Rows from block 4 of a small self-supervised image encoder, named by matrix and row number. Rows with one number within an expert belong to one neuron, the router's apart. Each number is 128 + 32 x the weight over its row's rms, rounded and kept within 0 to 255. All counts start at 0. Numbers have three digits each.
Before each expert's rows are labels from the 100 images, of 14848, where the router gives the expert most weight on average: "responds to" is what is common among them. Only what is clearly more common there than usual is listed. The data: microscope photos of single blood and bone marrow cells.
# router: router (model.blocks.4.mlp.router.weight, 4x256), inputs 172-255
# up: expert up (model.blocks.4.mlp.up, 4x256x256), inputs 172-255
# down: expert down (model.blocks.4.mlp.down, 4x256x256, transposed), outputs 172-255

# expert 3
responds to: cell type: artefact
router.3:087195203100123155095130137135159125139132067106106136124097072144134099126194143130131102137109161145127156126127148057127086106110100140120125150095121089120101122111109146122130097139181144100109125156137056140149118132129177163130146152117178124106
up.12:168157105158093128124117142132121125098127116195132048111151118167127120146129202163081119156147144062117137109102130082123114167090103148143110110108134044190141143197138127039130127130116107153136118151130118176112155125171135171174118078105134133123
down.12:103123138161068167091136117139209120111142107096154126147176132162173122128088121087120082107108139157099159160140053102139126122156136061094114134165104155085160064148139168172129114165137156138077123130103011167117136116089145163113099100132140150146
up.13:117106121155131162134115045115142154150101151156132126172138153116073189250103148162135143136145137131155149115158121152162126071145196124128148090155156117088118145164124144151219092133117112166129110150103122085143110048133139118124055174099123153116
down.13:135121120107142083117146120116125144121165127124127147124149119160147141109147123079154111144149112151016105125123102047100144103180122152143217118139074183155069174091079074149050131111049089116105098117157125126114101147058145161147170079138181142068
up.14:129140125147106115153091118148119171117158155134173136144164136110171160130110161158113192121131150120120083139153121083112217088074136136164128137136116140079116177166130102145163142183136116119143115148116144071156119107097044165095148121139181113081
down.14:135097080126152128079143154099119134157182149160182095172120157108160141153072149133103163147152109100109193136174126179113170136115101083161110171140141128195139143116140055126151152136142161082125128154154103188105036153117076137075133138105063187129
up.15:148145089141114135119123146135154106117189183138139108121133085189115156121149185134194128089186120096140168142106143149116140093153163144147126160173118090122152110162131165043118098080142185131137100133116107148077132115086112188049116103151132076142
down.15:101148149112105153098058189138192100071143144165045131137175114097102149102132122158089138108100158169110150190112098085113090131137093099140131135139115169145088143121168108101174161148167124126107110125119088120035134090182095119166104173158139122107
up.16:070100093098139142119097161127110090135172138097120098222099099172036051127124130144102145097121123179101123141052148114166042120108173145112089135156092138115171121195098148146109143169125176138165162146112139113142141142132132114214108125131125115133
down.16:144166145103140164118143095152185156143189081136125117146107103120137126117138152074120148150115158077139093120180063112134128155152059101119178189121130123151115164104095149166141129175143181134130076082096095129138075138145177120178157102106121025150
up.17:131111059207119160099071138127116140032171163098123124090171148141106146126128148152137111114166165097161134118165153127167142057152160160129175091093113142155162169122135136113158104160084177111154091128159129157089159134121091107128097128174130070197
down.17:136067175095126093114113146111073160139146159113052132126104198109111112118134117195106083112082120126118137133171141154158131091192170135164134109142114108109128141142165092089110125069116088127112185093156177113115164173143110113152155164136128139064
up.18:106096147136118136115175104141124135091089102105136124123167144152161111139170167163144139114142069108158180109194145118108069136147147127169084144157141089161115164102104140084023038112175103149152108095162174107118102115183159121114182075165140132099
down.18:138161145102080147115136146121206176119147091121152147099160097155116129126105107136112149136104157196072141119137139057120121126117154088116170151108150098067146093181118170134124110103116172171164120133074061101114114202115152110122142139151157080161
up.19:127133134104137095165143122134108098167165123186183068127171135134122133113118126145069087140147096161124129130057119139140093198119087123144137125123105130128224107118207103104105135103093136140114087144072164102128121174129129120165147137095119183083
down.19:128143127125183117182112134093133105159160147163170147146104080210114113116091118146173082153150099153086104092067110074140110120154126220153175061156067202130091142105115182086121133092102083147148112112154119118127106150069135096132087069137153098124
up.20:136159140155068137153137088108108133049120136105147149133087085122172255135130140170177222136193116171149140104153143126184148140112112163165150151153108076105095142167116087063103133083181123190112129168117113090166115144150114123138146082145192111125
down.20:120159103115120120134184174112137144136103118135163063118112085096128100127123086095098120098086140125204164155189104082090089123106106143089097128078136130182133194103135120178153136231120114127113056152130119137115053150136122128084137117148175160165
up.21:118123094176163193114105109072116149121207138108140101122085134125061099159159150152125097191061110135073144093185151128124142077135176152167128121139071132115081189128122126126066108131121172118142113143112113116161153158136171139104171114047135129117
down.21:140135170088081255127127154000153118123140134128102179156120103128162128152121132141113139130125149110219115116126164119145129142120091085147127143111149105154122066078108102136164153128177165150123152152128157112102135110181141118127149151150135071125
up.22:086111119102142129086084158144122150101136138042107135069076067078128122188128067156122156025106126202083217126147123182103105079110176132116127147137119133158126127144138145094137100093175091164179152118126127135113067153118129124117135130136102131144
down.22:116132139124136143141160148120133111146157076172128137131181179124125181091169121163202164152165146124138079156061118094126153119124115114190217068116072130118058149081040121107064096128067078086096141103156153133164156144097134129137130147090092125057
up.23:205120138167159131125058134083066130140199136171115226087109099120090110096134164126107151118115134184121154132115154130112072139144189166104167085138093117062149110211158096123118144106115162171138083159110128074160146140116153186094077133150138134116
down.23:133156088118141161138107133168162127111146116116120120138146110135125139111101150080149138169071156133111046123141124133081098184078095121086120148129173069109184106100181132166149153137158182130130099153102145071030165125154134136111188152148100089185
up.24:083130112146156157124140094156116138135132168136107125127143142102133118146126119177125134159172139084109185081141142083127071097176131164117205092106097131141146133135106164150126103102084186121204072107172163094108126163108237074134129148108196101156
down.24:116131107141079137137140125131095107151129148094068108107138141117130100097182101181134149077089141092149130105153084050076103162144164196108066130142206089146145131136171105121108148133097142088163091092136147152131111195123129137131118139153103142086
up.25:148141144133105158146155084128061101118124164103128133099129103091149053152148159124099078091140136118159134179114125120122118118162110158040130085107145132169213094131160166114147122125135160132177115130145145138124131106105220048070093131110145116091
down.25:121119079109148120164172121093091150140119121145142063142109040085142136144130119123157121165128126110134100136109121132126065165080115127104129117124065115159096176143112096099123168129180189140121150154096102222171063115123117120106107182195101233152
up.26:121067134077176127140146108128146149163101119123056151139120108157063140161201098116138135123136137112074135139113062162136104137119108149090096141098119132148132123143124086155079121067101163147121155158099088087139154149068103154144149130192088154092
down.26:173137112169181153070141149154142078142134154100150162081167137148161101103099189076114141143163163147091122167058098150147141129134129100149089109169120115129129083133138123145162101163112129118150132098169148142104129161167151128155096143139095075165
up.27:203145122154131071118144111103129127136157122125142044079146029141133147129135171122118077115160140166063105120094145150124127197122159124158148075130093109097136089133166135069182160126131185151145105160107091079161120103180161161130118125121123173106
down.27:087086170102117184134145187146094124104163162119160134097070150130097130130112105131133177137116128139154055136162134125096130078084126154100145150098182124082146138068174159110116129133121176138129152136153115121107116174089164133085127188162198095119
up.28:106146169125122173117127104126124108123166102110133146115110113145132116179118112115156138140151168103123112183120102096127082118143115095210183121136092159076097131146101113122146126139151158165148169154140199124088146102112190125126088124160180121130
down.28:127111124154134116153080135133129134127101137081110083089084154146138130094126103175124173147127102156135084082114141196156169136151122163163151164160110130176126078064111148113138121073180138159172091123129143112138171108182101184145127147118059116099
up.29:124169123155204081163131122110049156179119127132131082197092155124128135118024106139104170175135087090163147130166112211131153119106137163120192174117129084106097130105105172116114127090065124106124156089134150140185111094155156084134076154115144096172
down.29:143120138130092145092076088185147159078188103077163146136157137158150107134170173090111152078108164117152146114142121125114138101100163113162117190122141157143116122122151186170132112136217161100073126144139058143117171141140135176128158113093098134109
up.30:100178150130085109119134090102134202147118109122073089173133131147161132145125149140147076131139126088089130095180073170111133136099103120164169163171118139127126169225128129055132145114123133173120146102066146155071133147166170157120143185154140118097
down.30:137147155196046136090143151122114148148141178145115147045150112129140121122134161119086127123116194136105135154091133178127148121123102070068155065100116091126101107130084189112153151157144137112132108152156082176140153100099133118090172116222144145138
up.31:146111121127059150152115114115104180094070119162120122253154158128180178153141105143090117113078137080175105130158147152153141141133155109117155099146124139066107126255113103084124129109052155129139131106111126078126154099101173155093178166080149135150
down.31:129187123152179108092160115115082196145175082205169133056123126096096146159073119098127125098180114152069131124113094103112126155158110153146128141088113126143154145203141139146141094129107189127153167082116129092142100158107128132172116110152116091102
up.32:155167145129107156128093129155106145129160127078107118094095090122135121122118158135193092136070125117148142117124148141145151080120037162060175176137113144089138139171113191106133161125098176107137166109105118121113120099093101067141132122078130078149
down.32:117072135139147075104107176082108189166110184141098117126142166125154147134098067164078152110139137078159088123136194175122147117125145056135113182154133113205132066094110149167106146059180077109093114195148073161115111124132141254142122127092116148127
up.33:118167000115101147162203101136157142121123171182119138079157136113092149146149124155088079146116110156100061180109177095133115145119108127127125126073147201141161108085143141176120108131142097135156119141130099194116138137161063108166104069153110123136
down.33:096121179100168119114163109142143125145136123111156108089155115105177128164151164086152141134117136019145192065106097105096142101121160103151094160117109127097095144164129137168106125150184116092136129129132108149167077141090148104154151119128203144146
up.34:113100141159189135191142097185127111142145174100061094147132150122146141134121161157099090115098095068123094126094159091150129107085142148139157147066158144091140216216142131079120140082086071154129131150120147168128093148098112146115150106121160130155
down.34:119108097133059105139095139182107182081115119137157112143188129096182119138103098150106098200144141140160111093141135166167160133109144081110149143117146105181133131128128124104138136159192113108105115095117132188138151042171141114139147160125087187110
up.35:098063072101168150140138044139129101139102166096114106212109100112164109203091094125111125089155127126090121123126151123123090102148129160114131117115076170092149122217143104232140090091132159138175132133147161088145117155084193126157101093087154092145
down.35:114198139159088133057143126155132092107142111085083137111121099102152148106218184086114173130170191074164170121135112156122121148155106092137066146150140146179105091130087122142170122186149129115086116148106110132130139138141099186086118145111059113096
up.36:186138147138118057164137124115124118106145157126146135079144037165064120113145159138095141183146123209118072135086164108100113147090157150130143091110115157111160117156174157081104146121150143169166107097148092108165109153162180137139148116171142122123
down.36:138113152145116163142150162163093143110137096121138105095079138115110144195145127149126161093116145143098143138087156145095169140093104164083109112112196106134174093106177162101116089161094125099141159090107108105093180158051158159159101203163155173133

# expert 1
responds to: cell type: promyelocyte
router.1:142139141144148076083113143098126097110124137142123125152104139126144186146187191131198153115181129129089139149146083135116140122153127113184108153118041098160179115154171085119136180154139142087146136059162146131073121147149104143198157099089122108145
up.12:150198106113126102119128137125160102160110092152216147128152105096130073138093087138183127111135075123122166138150079114160120119116143142102151125181159152089140065121159139100094148131137185175129158154093059111127072066055167175098153134087131125157
down.12:153131119124102138053133124139172134130139091138116139141165097113093137146137125064104086153104206103102130146123174078136103144133115123146148099073160144137105125114099075159145170154177116091133059107099121132153096084158121105125140103121150099191
up.13:133089121163102178203100086159114117053183207057097150100185125085136100147089118083093107111186110140121094127086144085144151114136162161148133084079135130102052131100122126153129084171126169086129120149156070138147128072152101165091116139145137169163
down.13:145080107110110174145110114079127138116137162147119140154117140150194115151123138148143114040193138155106177120108128110149102197136215116153144115180084133118157115089135140113122121082147136171130164099143137125110215158110156119141065147092111094140
up.14:146125126114033152136122153128169170064127167117164084152104115095147130160183161120088111063108160175149110135093166130101100103108141040139113126191103124148109119178118169060161122104102109112120125151147083111145102121163122167123127101109154110138
down.14:101135136118126181135139152173158085090105112115072123108196142147146199121129113178121107060189104204133111255118127087084087161111116162138116148199116134105115085157129134126100131167137084140173122089143123121114135099132129114147064135099140132102
up.15:120115034130167124148167094153144129134089159161130114119131103101121135120190199153106064126139071048109124122112132161121115100164075168090105049147154160119142126125160151081143114142132113079163109135120090167097101140102149077117137093109071129126
down.15:079078131067079113150174065127138055106109177041083107092158117133131144117186161097156136109152129117121126114115142091089182134090146129171097139114106120137118149156125130099167167119220123153101141158171138138181144103129113080108139095154164182198
up.16:117152138132123155164126110137156094065104090101155143143130095105178125136123135140136138136139181132167191112160167120202084095139154136135147092141132215104067091145069125118187099106184152190087115142136114120135119107093165148117147114094180099144
down.16:104123129102115125122108125137113116153148101116138116167148107106089110153145113132109122087126101164130087072044103106104095117166094123129090175091137110144127140129140154113191142151084067127133105107100132136146086125110129151153096133154127145127
up.17:124151136095199142126113170158091103238100097121087125163190102133158116121092129103121092113107116080089058065076136046202070176082120207132150136112133133110122121187138104118109149169100138166179143135128167095144111138110152081111102180178130175134
down.17:137147117105115138110170070113119097161095161106110120139114149152147147114149095171090126075098130118121103149185108132144111147137106201114099129120179121128120077164097186096097148142153098187153104077139167137115124165158167154108096131181130135123
up.18:130152125141156140160108096145103092191126137114146094122130109118130110125078083157081158115078131093154113126120107173140106035091145126098157155084138072128082136123127180134189117141143067116106142152211114097243105085114147111110119130132118162152
down.18:118117138145164124136117126131129140134103137094124139157121095177141056082143128160108173141073165137155138113130132104109185146052114151116120169167127138129098115108082118130164082098129191138113104119176114150147098094168111155115170144119136184161
up.19:135117128131123141131128124133139112120130115144174099112141107049128130093141097075112123107124119144113093116206143119124111245188089135119000181091117176120167096138174142137156116121130104141147126155176124100181133137113121130137117095140132135129
down.19:097125127096110172111127155107131131159116119116086134159119149144130164107167126151201120182102143103162118119124107114090101112099126188122171080132152077126067134128114070148037112123119096151135085077154177132122134146143156170102204129147141121129
up.20:122013124175147183118122078156125174153143163112095085127114134134155109116130125142043133110132149158135129193143188151149095076107182188099095140090101122188147139155143109163073052105147137111185091111074120153133135148060156098123133132164097092148
down.20:112185109134135164114167092121108088144131121166118118127137106092114083103122166058089185098124149077176086120126081087126068074061133128115129086090088149112094082103044118179139158137126132129111095104152106114216106097148119153125071133125127139116
up.21:166079085146116133129054161147103143120186133117155137162082152135127122096035123111138150156101114124116141137092123176133111143081098127126132095125117110159157110130160137093138081133137085162087124173054135125118132094141120125099118095149113182127
down.21:154142153173119166166129110165084119107088119169097146101172108076075067100104102168138127157117130151148097130112096146196095038170130153129159128104042126113129111156093146081175121097103118152141150128105117097164158142124081169141079189111087176093
up.22:159107134128120120157152192107087124112109120117176143087130129106165103094123061108114162098178162109153089106178084122151135129175110144131137123105124153113111134140182167113120049072154138104134111113136151134116161127148135126105069151068149173142
down.22:115131106113105168083088109138156152123081143158103140130171085165090168128157195150237077132138149133093150136115100092142064133138110108124094100147081121135089059119091101150100084124182069148129089210171131117126116192097145105058161113150085089086
up.23:133161125139120131142179165116075104127114122175108135130140131143173111154110148126090147106130145122099103103074117133151122000121185120118227137091106117131072106139087112124097123095115156078128111128124135122154138160137123080151091092170128121109
down.23:101073132073129136093119153109133169155160124082084115110117155115081158129171146145185135193136142116150166120197062064085129172142105173139127109138151110086095100105147155138078134131135106151157112110186172132146127118136169143129182140115144159121
up.24:156084146169194148117147137135083147210127185109127107094143099079169078085139126141101154142109122095133067089148141031110082104133161249133110103124145150120136139114146135125105134161089124146206081132114192121129144143124250076107097134116164146131
down.24:077080095149138120125136073146116133127155131111114127143135139090071099143186136137112100108055132164117108086197121086055096182160125146131086120153173121184113070122126146153133085097167057159162094129119152145128142138113127161109099136147145129044
up.25:096160054133078151137078098137126162075064137137101176142137076096151144179119085139119163151092146129118094107147100111138110098131094171160094080133115132143116142177128097144108103099180121166187118146135185152118119123115087134147143074157154138127
down.25:151092155177062131135142131099109088119214141124056079134091107165116097092170161199096136105119145159170092159129138119145158046108141110057141135086159132071091126158114157123110120158154148157118142154147096160148089131043139130134115195179158078097
up.26:158145108158103099148152124150122132126059158135117153104189097158035116158146194135146165160158078117120104091136101133185115137140116255126151108141125105144143183138137161106058172107115154127210062144131171114142128076155135150131173103139096161084
down.26:094119124137178153105127114153140139125160093117160136175177137103099097139115069128115138150108093138138084131104113094149089096159069185101069117080152157101153130111144100128109086114142071101189070120066150126113114102120149154112143108139130160071
up.27:177057126161144142162191192133150135084111186121144127131151116148142108145149136173108147122143098157148147127137123136121130133149148197123140089145123158102098116139136170096143136165104101165152108144174137116123127123156129136122066123126124145112
down.27:107099082108166132097117098141143123130122111115167155189192123111064065074109092132093151149163099138167090139117106122115120096193085156129096128128173114118086159094117177155175108171163138108129067147135121137122115073156130152132109113122118160118
up.28:131102094152151128166120115135143088092081225161138181107150159136140145133084164185147180141076055122165120154089142145139145136141124131141086129116118155095142123107162086107086119099108124151183120134079171154141137123153096091111180099095150107133
down.28:099098113156124107186160153101102210089173129124110103077092126154135153160131111133124099114135129147114145189140122097094090099153089126133177110112073142131155193078162181162095123119118094135115164155115106108161203096083169085147156126142135128089
up.29:147105101107117163183119114151168139172172142182116118116127120102174135065107088154138149157109092048173129176063109096163100114103145118148149125102157148127186096117132162092119112132137063191157152157070149126125123123097150114087129134156176115181
down.29:156129139128126081175135119101102175159119155158125175037145152123108132094184072175137085139099076135136148095146163147090175128154115107135108132123144135127143106140151184142132125131146139119174151118159119104091193128118116115137092098159166163155
up.30:100160166120152117111154187126201119123099138134171144130096101135162135146122149147136168102151120122144186132122114158180134127142149148127087146168165121086084101140089142131136092141068158181175129177176168128089076159119189097084203156112174055117
down.30:126102130153165129171134183154080139110137118210131118158150114057100083075115114161158139132136120167124097122086057116069034149127111165132136141126073064106113107094115152146144141149165131114127168073106145135115147155132100132164067180120125161123
up.31:077161142087145156122122047162124131141151082117131122142160109119138019143079113120177100122096082135117140105152119153097053112157148127114115136105124186129070058135123167107115070086115147115098142117153111092150084070137153152090115132131096125149
down.31:112123106128136156132116115133110121166141143140094137137176134153161126073138168113126147091129181107155082095095109083085138111161188153162139130172138147179120164084104125158133168147129126086104045137173101123123156165189128090164116124106137161136
up.32:133122134144125159139142090121134105124098104184170106142138110148143094105109141116120111098137111149104094079228154122221123216128063149133086135093109150105151138157186151149029154176123125125144137119160134111152124110107137110170070135170150099046
down.32:085135104074117132099103126154124137155148103116093148134135123142127147119119130084193147193147151114184136110081108117090100123104177166145146092142158127090052095133042120153049145126117113130165130064130163124145124155109155141128202129145153114128
up.33:144156154105133147183136134098166119112123144059104128133177094063198122141140145143111129117136153168136147172110112101118123066091134151117159193095173142107136047092096120153192126135123100132132185131131107164136041112123145127089082202127135117146
down.33:134088051194143179084124137118117157129135101161134143147158149133075119160157166129138136166144094087104130119163139060123141128186144208141126063165104104150112136115159098133110114129148086113177084103083161125074190157120141123141157107129193096164
up.34:138065105140144165150123153157121130132161245113124144139125148112166126132095178119106109118101113117174100094126151155110096105149129200127122154167153133111115157139148151116140121131120086156180086153142162113115108124098092115064074118124086113167
down.34:119170137108188113132145095102111098217086121119192100168155138111115117107116086124103120137154111110141133066117122112134112145130119147092060114129172146154103144153122175183157147150133159087119092128121170120118086149126165155149093107146121161154
up.35:141206102146070128115110106101158174122116113124103149099105080114133171124150136145130090185153114106107132149162094128121134110124097095204145162112114093168096133171108149073125143113156125140113195124102147113137058082091096098111133162160133135130
down.35:045129169128133192141166111137121104113109132137160101139138127124129072115135103192129127121110135156173059191111159120098102105074102125143162064049140131107157142105133161097134168122165115153179145156129170126105073168110167128134109119094181100127
up.36:081099129121134123121154129113107126120166099116160134093120163113131091157131131130183147103160083126157146155129120169162083159115118112136150142106080163075111094066095147156101119144081159156178139094142176111136142112156185055158114140121125093103
down.36:096128090079174053154093028153141226165108117131168101170113136062165162166093138141094078138125121125111077138134172106131175000201102152108072240148124106177121173084105142176085140116160117099133082123117152132093161088154162142096161118122169115137

# expert 0
responds to: smear: peripheral blood; cell type: lymphocyte
router.0:147103055132088129197078185151091118122167166135117123108175153163121125090050112138151136135122124119124117117100107169142144146097135121103124158190152180116170132145134129155092109052086114186110157156031157110150192108119111103135142126126104130109
up.12:117119130104159089111125106105136125092133125245136114087157110113097157000137149137150109162082101142101158169053137106110126099070104122127127132136104136135127120121151124130144139160123089131165074152134142111128105184148118109161100115153137071138
down.12:110141159140115147096149116121115160190109126083136102143124133169137142205157153170179085138111115100106182116087143074102189151171090139134127149122096162097100128185138190154068096126124113086161176091112122115117152115068202147099144169087149135166
up.13:169113117150130089095136172089134151100159095097148155061169113127067145161117154118161159118132080138142093115109143084128115139115163131159085133098104079148173139151136080101154233139121122112143120101113116152132145153113129117125119106083159130174
down.13:123134127096128077134108148111160223062154108101133145110116072148187148196163145148086157139129113113126112123130097135151179120175084138134146122116107127162141164076167134121085157075138142174095140087067089116079121110101052225127148124109110192108
up.14:133124125130114166164150117163117169064121102056102164137125138105159095119179122128108103162121111139087097166162210087100136081099180145137095110131148148072137134082140116179128101091188115141133192164146173117125171133128123130112135108171119121140
down.14:114149171075166164145151135136084200202154134120130126119095163142132140105089129126195120153115191117119115121163131075086171134145148183081132182143169158158137133173157103082101071093117108135164075118074124134125125140112153141137125095123163190177
up.15:133126129110069155167096098158140125144032098134119066131096081148123126142143158144139080103141154123133131113110132126164117112121124115120089123080077081047103143204145133131091109147182142114149125190142103153128176153101134056139082173139142080108
down.15:130111131106082144165151144147111100165194137144111148106130129122182096055099105125117194137084134131097103113176050167158104097100130158117135132122167211178159085131106158144060134123177187126136100156059114114148058093049126115136123099116124144183
up.16:092111145101127135130116139106126100139120094096175100121152136104142110136119152139158125125107147094207147079162151163089094106081141120131096136158144152132114109117087132131102088127136063155095130086090132106188163103125142144144145210139158139143
down.16:212159135143087121137102187093152154111134125100111147060129115156134121044112127111094018133147099178123118110136134161109094088165128133131128191122123134096096103124091130105122101117169122190115107185170098149167088116154147067090124147195147142122
up.17:102199180146115104063129173097158123142170018124118102106145120146123117152172154092154123161106092099113146115159132077161121120144143125148158149125114165097171152101115161133134144168106090084140088109084130110067174147147142159149125141144167134118
down.17:127179115086140138092151183095073137149084153085134135145134106169125144151143095186121077156085119079135126095163143145110121121122133145152176111126147090135141115150131123165161081182130189087112075065194104113146102144133090167110122098150095114160
up.18:116116141166140125106110133133164057091084144099121180134090110101121156160119098066090113112161149182189145099193091150149124074143166131128152163105106095081038118147122105150161122157115100131150099174177110122211104062103139136144064170104130122191
down.18:131137174127123103120144174124134117173099131168100112141161093086136093091124100143123150141062168144095101168054105144147065120151111133160120123131096173164105107160082125106163157133122121195118117151174123137174125157154157196112076161140107111075
up.19:198126138104112167135132135126140121130132133157146112119143088148145094160140137134137121111084128141129154116109086092096080112083159122101100131112117121180125050174110138156113166103127107137151096166114086229127097109137125090138156109101146109111
down.19:096111182165112134162111092100129115104188133094095176139084124099077136108178105125125202130132139159128077114133153112099169074151089181159105086153094094124139143090144121143103131116121121160177104139127169102099124169138156060152141152104170146118
up.20:121157132097107155137084105116168102088139122126080154084120118179154151149117147144189085090188145151141096114139123101140121132104132139139115121132097128079070135124137106124102094148173101109134115255122172153152182065144105127131104101117169128179
down.20:105162121173084153127077186109107104158094142095114148118103173136136065116088115101116130134141191107174143140136136165122083118099152156156103133115172138172100085170134118199077099065161116199051122165139158125098037153098072107116107153073091129167
up.21:182104150130146141128165131128148093156058112108110120124022116136128070124173127138105158111121117140136128159109136138124122102105122126138159146137152090137135134137138135103165103150157145125125141170088120136194079101125119082129145163166146166139
down.21:172171142152134124144082149166102139154127140157135090162163132133136111042003057126180161090124114104198061112119156138147102092127129151134199123128146125175141118130127106135084124134105126143145099105125169124151156127122116154074131108133125147099
up.22:150241093155160130107144114131137165094180097072156144126114107132171172127101085109180137141104126110161183130113162135129129103094140107189134122108145121135109121131127130103143156145156103130114114140117112203146081086168114168138140102114128165123
down.22:138133136208166103122032123096108080134115130094036133088134137098156105176157168141133143148164182140120119147152139100152117155109130168197158060146070159147084136106127157151099126067188118137171105116153172082113216148098143176188098149079170115158
up.23:156114164128120169167132108136104046162115097097107097139102130136086107106142117130104130132137146127115104044153135131119096109148103159131114128093112104196110110098170097121166127142171125124102108150140098133193140086116113116137127176155165190120
down.23:135119131114120097131036127118119079135119151125110109113123127104127143121064141121113118103145108109146085144142135104107106144055158155082119067093189097136204148107161171121117067129138135117220109137152189105094141120134122086126195093163129145126
up.24:132077200116184120132138155118142105081185195115106097061089112121156111139135112108097155109131097139161097104121133127106094126101135172201152140120111121139125087141089069066108097145159149118165114173108200157112149171136133132119122112123187100153
down.24:088144138231173116123100168135107139120164121131167098149116112098142150175124142135124144066141148140124142112139052176156132180156127148146121143127146130165156117044170146089127129120133091151128142105131121106140181151086136156170141131049122106125
up.25:125190166123142139134103069127137079096144018140160141108120076151140159143154144134118137130115212124104132166127085117156089147134096111106080141084079111116123129119148172161144090138126097117115124122091164137169135141090121132119103137105136115107
down.25:175123099099137139132110190172118122140082214144100129092129128087129106058123105155135101086096078094229115092089116178082156112106141162139160131171144153122122165150124147110157125103100135142128144164188097142129136128129179099104068116167109107170
up.26:090095119122164140122142081143145146127125168122135188154161141118125105171152136110103133108120119126124104141109141061099119138140158200119092084145093078136084117137126156137127091136111101119200082144236191134111130111126138089111093139102145189201
down.26:103161150122185121151117181147102158121158182100159123129129176133121115141158105178129103184097090121122104111145156095040158110130128138144134211136124055132144138048182142160180128172121146066103097127229154115107114125129087124094149099136143093160
up.27:162137121177120139139115113121103155133130117105053158126146105122154142154144169113139111144112165097125137150158144071050128104194119124162137085108093097139142131130130157091149151128118037133102143107160134137133105091097108121125094154112141210136
down.27:120110107083142084163129178110087125126143143131143122082143132138210176189121132112150105112171122131091146153102100157073104196082111186174143067140154124126123165116153161191112059129132217162129158168129126167090166138137107084152102196104107140186
up.28:164094151139145155160131149170155064080054150148148167124049105061146132159124120116072093139175117175149136078206112164155108066189139134125198139093164099098065128148108116104184187162130126141143093146166143120181119093124122117124057152124117090168
down.28:138147159168117114137137156106118128146144120175088096155152099122178086103108111125145199189135153132139164106061101115122118093173102157186093109134076223141096114128104118141122142112106117140158099125142114161138149123175139144122049123108115131170
up.29:119036123145116140194155149166163141153095159165096193098165139141150112096166113147117098133117084139165113162158116108089120107116175150130152077132103196116105151102121114139090128111068110127180145161107147074140149144109131132115121128144131094185
down.29:084133086093139137063160119118123109110118112092132129183109144169112152140093113139112128163137130161176137165160206151153180153092110091124124222116108104202151147104121148167161132168135177085121167096124187130098124077157089156120125123133065121136
up.30:146134159149124110141110127124139081118098144090093169131116126126162145160148149112044154046113127168162117121098121137166113109116182151099140156135078070110100121178146128134203058160147099138186121162182101102181133107094150108130080168076127156142
down.30:168159217148133130146087149151095116130123135172122129157163077083091095011059117167145164143101139146148100138047118135162091094136117124141106103089153154158146093138150110126116151083112110184142085113106160115133124145135163160088084104145141121068
up.31:073101116147141183124124111192154098162105131127081162162129129131149072100135187110104142207154122121129137075164149106128106066142119167136126089126148129089140130137125162084117082155122139116120157028136097199138136087140137111127136113137144139152
down.31:141153139132152089125100090084110152121139137093102105169139208106044109142133167131095074140182063140127156136077187141075080161139140109176122135136129068122162153116135187136201131126128074121140191099209168157116146163178125134144130137158121077095
up.32:193131151099154166092114115128125133183132131141059105120125103115067102128149131097078137182133122131138074121097181035101133132123086123122155124121149034187103123142100115123154147112077161122097115073243087150157175111109143151093086123122229111143
down.32:136128170150132126140069136102106101106090127092141174118129169097123099147126193134106141110155105132146147153063126115081063074108189167164147072127175091150119171160154092102164133077104144151143164143141160147107148085143055152074105140107134113135
up.33:108077094086095147125152000149121162104148131162120157127086101082153127142126085126110117157196117151093142144152214106174084109198131152127186148015111161093161067116118096132165111117161167133152150134184115157125148172141144132134115066106152102190
down.33:189100166143129149201070082152139099111144125131105157119111104150129123124070131107087132132125139206118155091145205141157109061106141103113135083124133142138102128173139123155197112095104157221161104121109149104100124097109092147150129127110120189120
up.34:122115120085230081155160185151153112158127165143121120092052098124158109205145164067126068074198122135157076142130136132180100120146132126125122119125106124104115111120148166108131130134123121139145128128114154057153114227098130070181083157126123103141
down.34:103109150160102114072184107165137138150083088109133098146159053175133136065058116107157140139161095110107112093176074101132086146146122135081122142088094130071110068104106149175133088164077166134110146152073125177112118139098141108146117154145107095079
up.35:142125152160212143106134097148143167161133172101086187175104114097154094099082146084120043146095148113108133118109139148094123096141097141141136132124114118083120122126124188120145139144140162079140149119129125138087071143091119100151082107161106137146
down.35:178147148103117114121126127109144159090119138123131145113138120147156146086060137082094067101134144090105101143083168132191125105109152093097148102093051090121081087081144141120105170112081120130128161114144109132172141097131209158069176110055157146129
up.36:188124172154067166109146111151173123075162138046082130137105136163101095162131205121114164109185074127165083142101187092104115146131117116133127088167087080078147150144127069091139125149109107121115140095155062135137113088098118199116161141165155111170
down.36:123094122137142102095141130091141087127150161124143158136062144125151187216143153129136095122172093120130220192117130171150097098106087151174113089153125164211111126082141114184151164143170171156128127144155130088127124157134103101134081118119103053157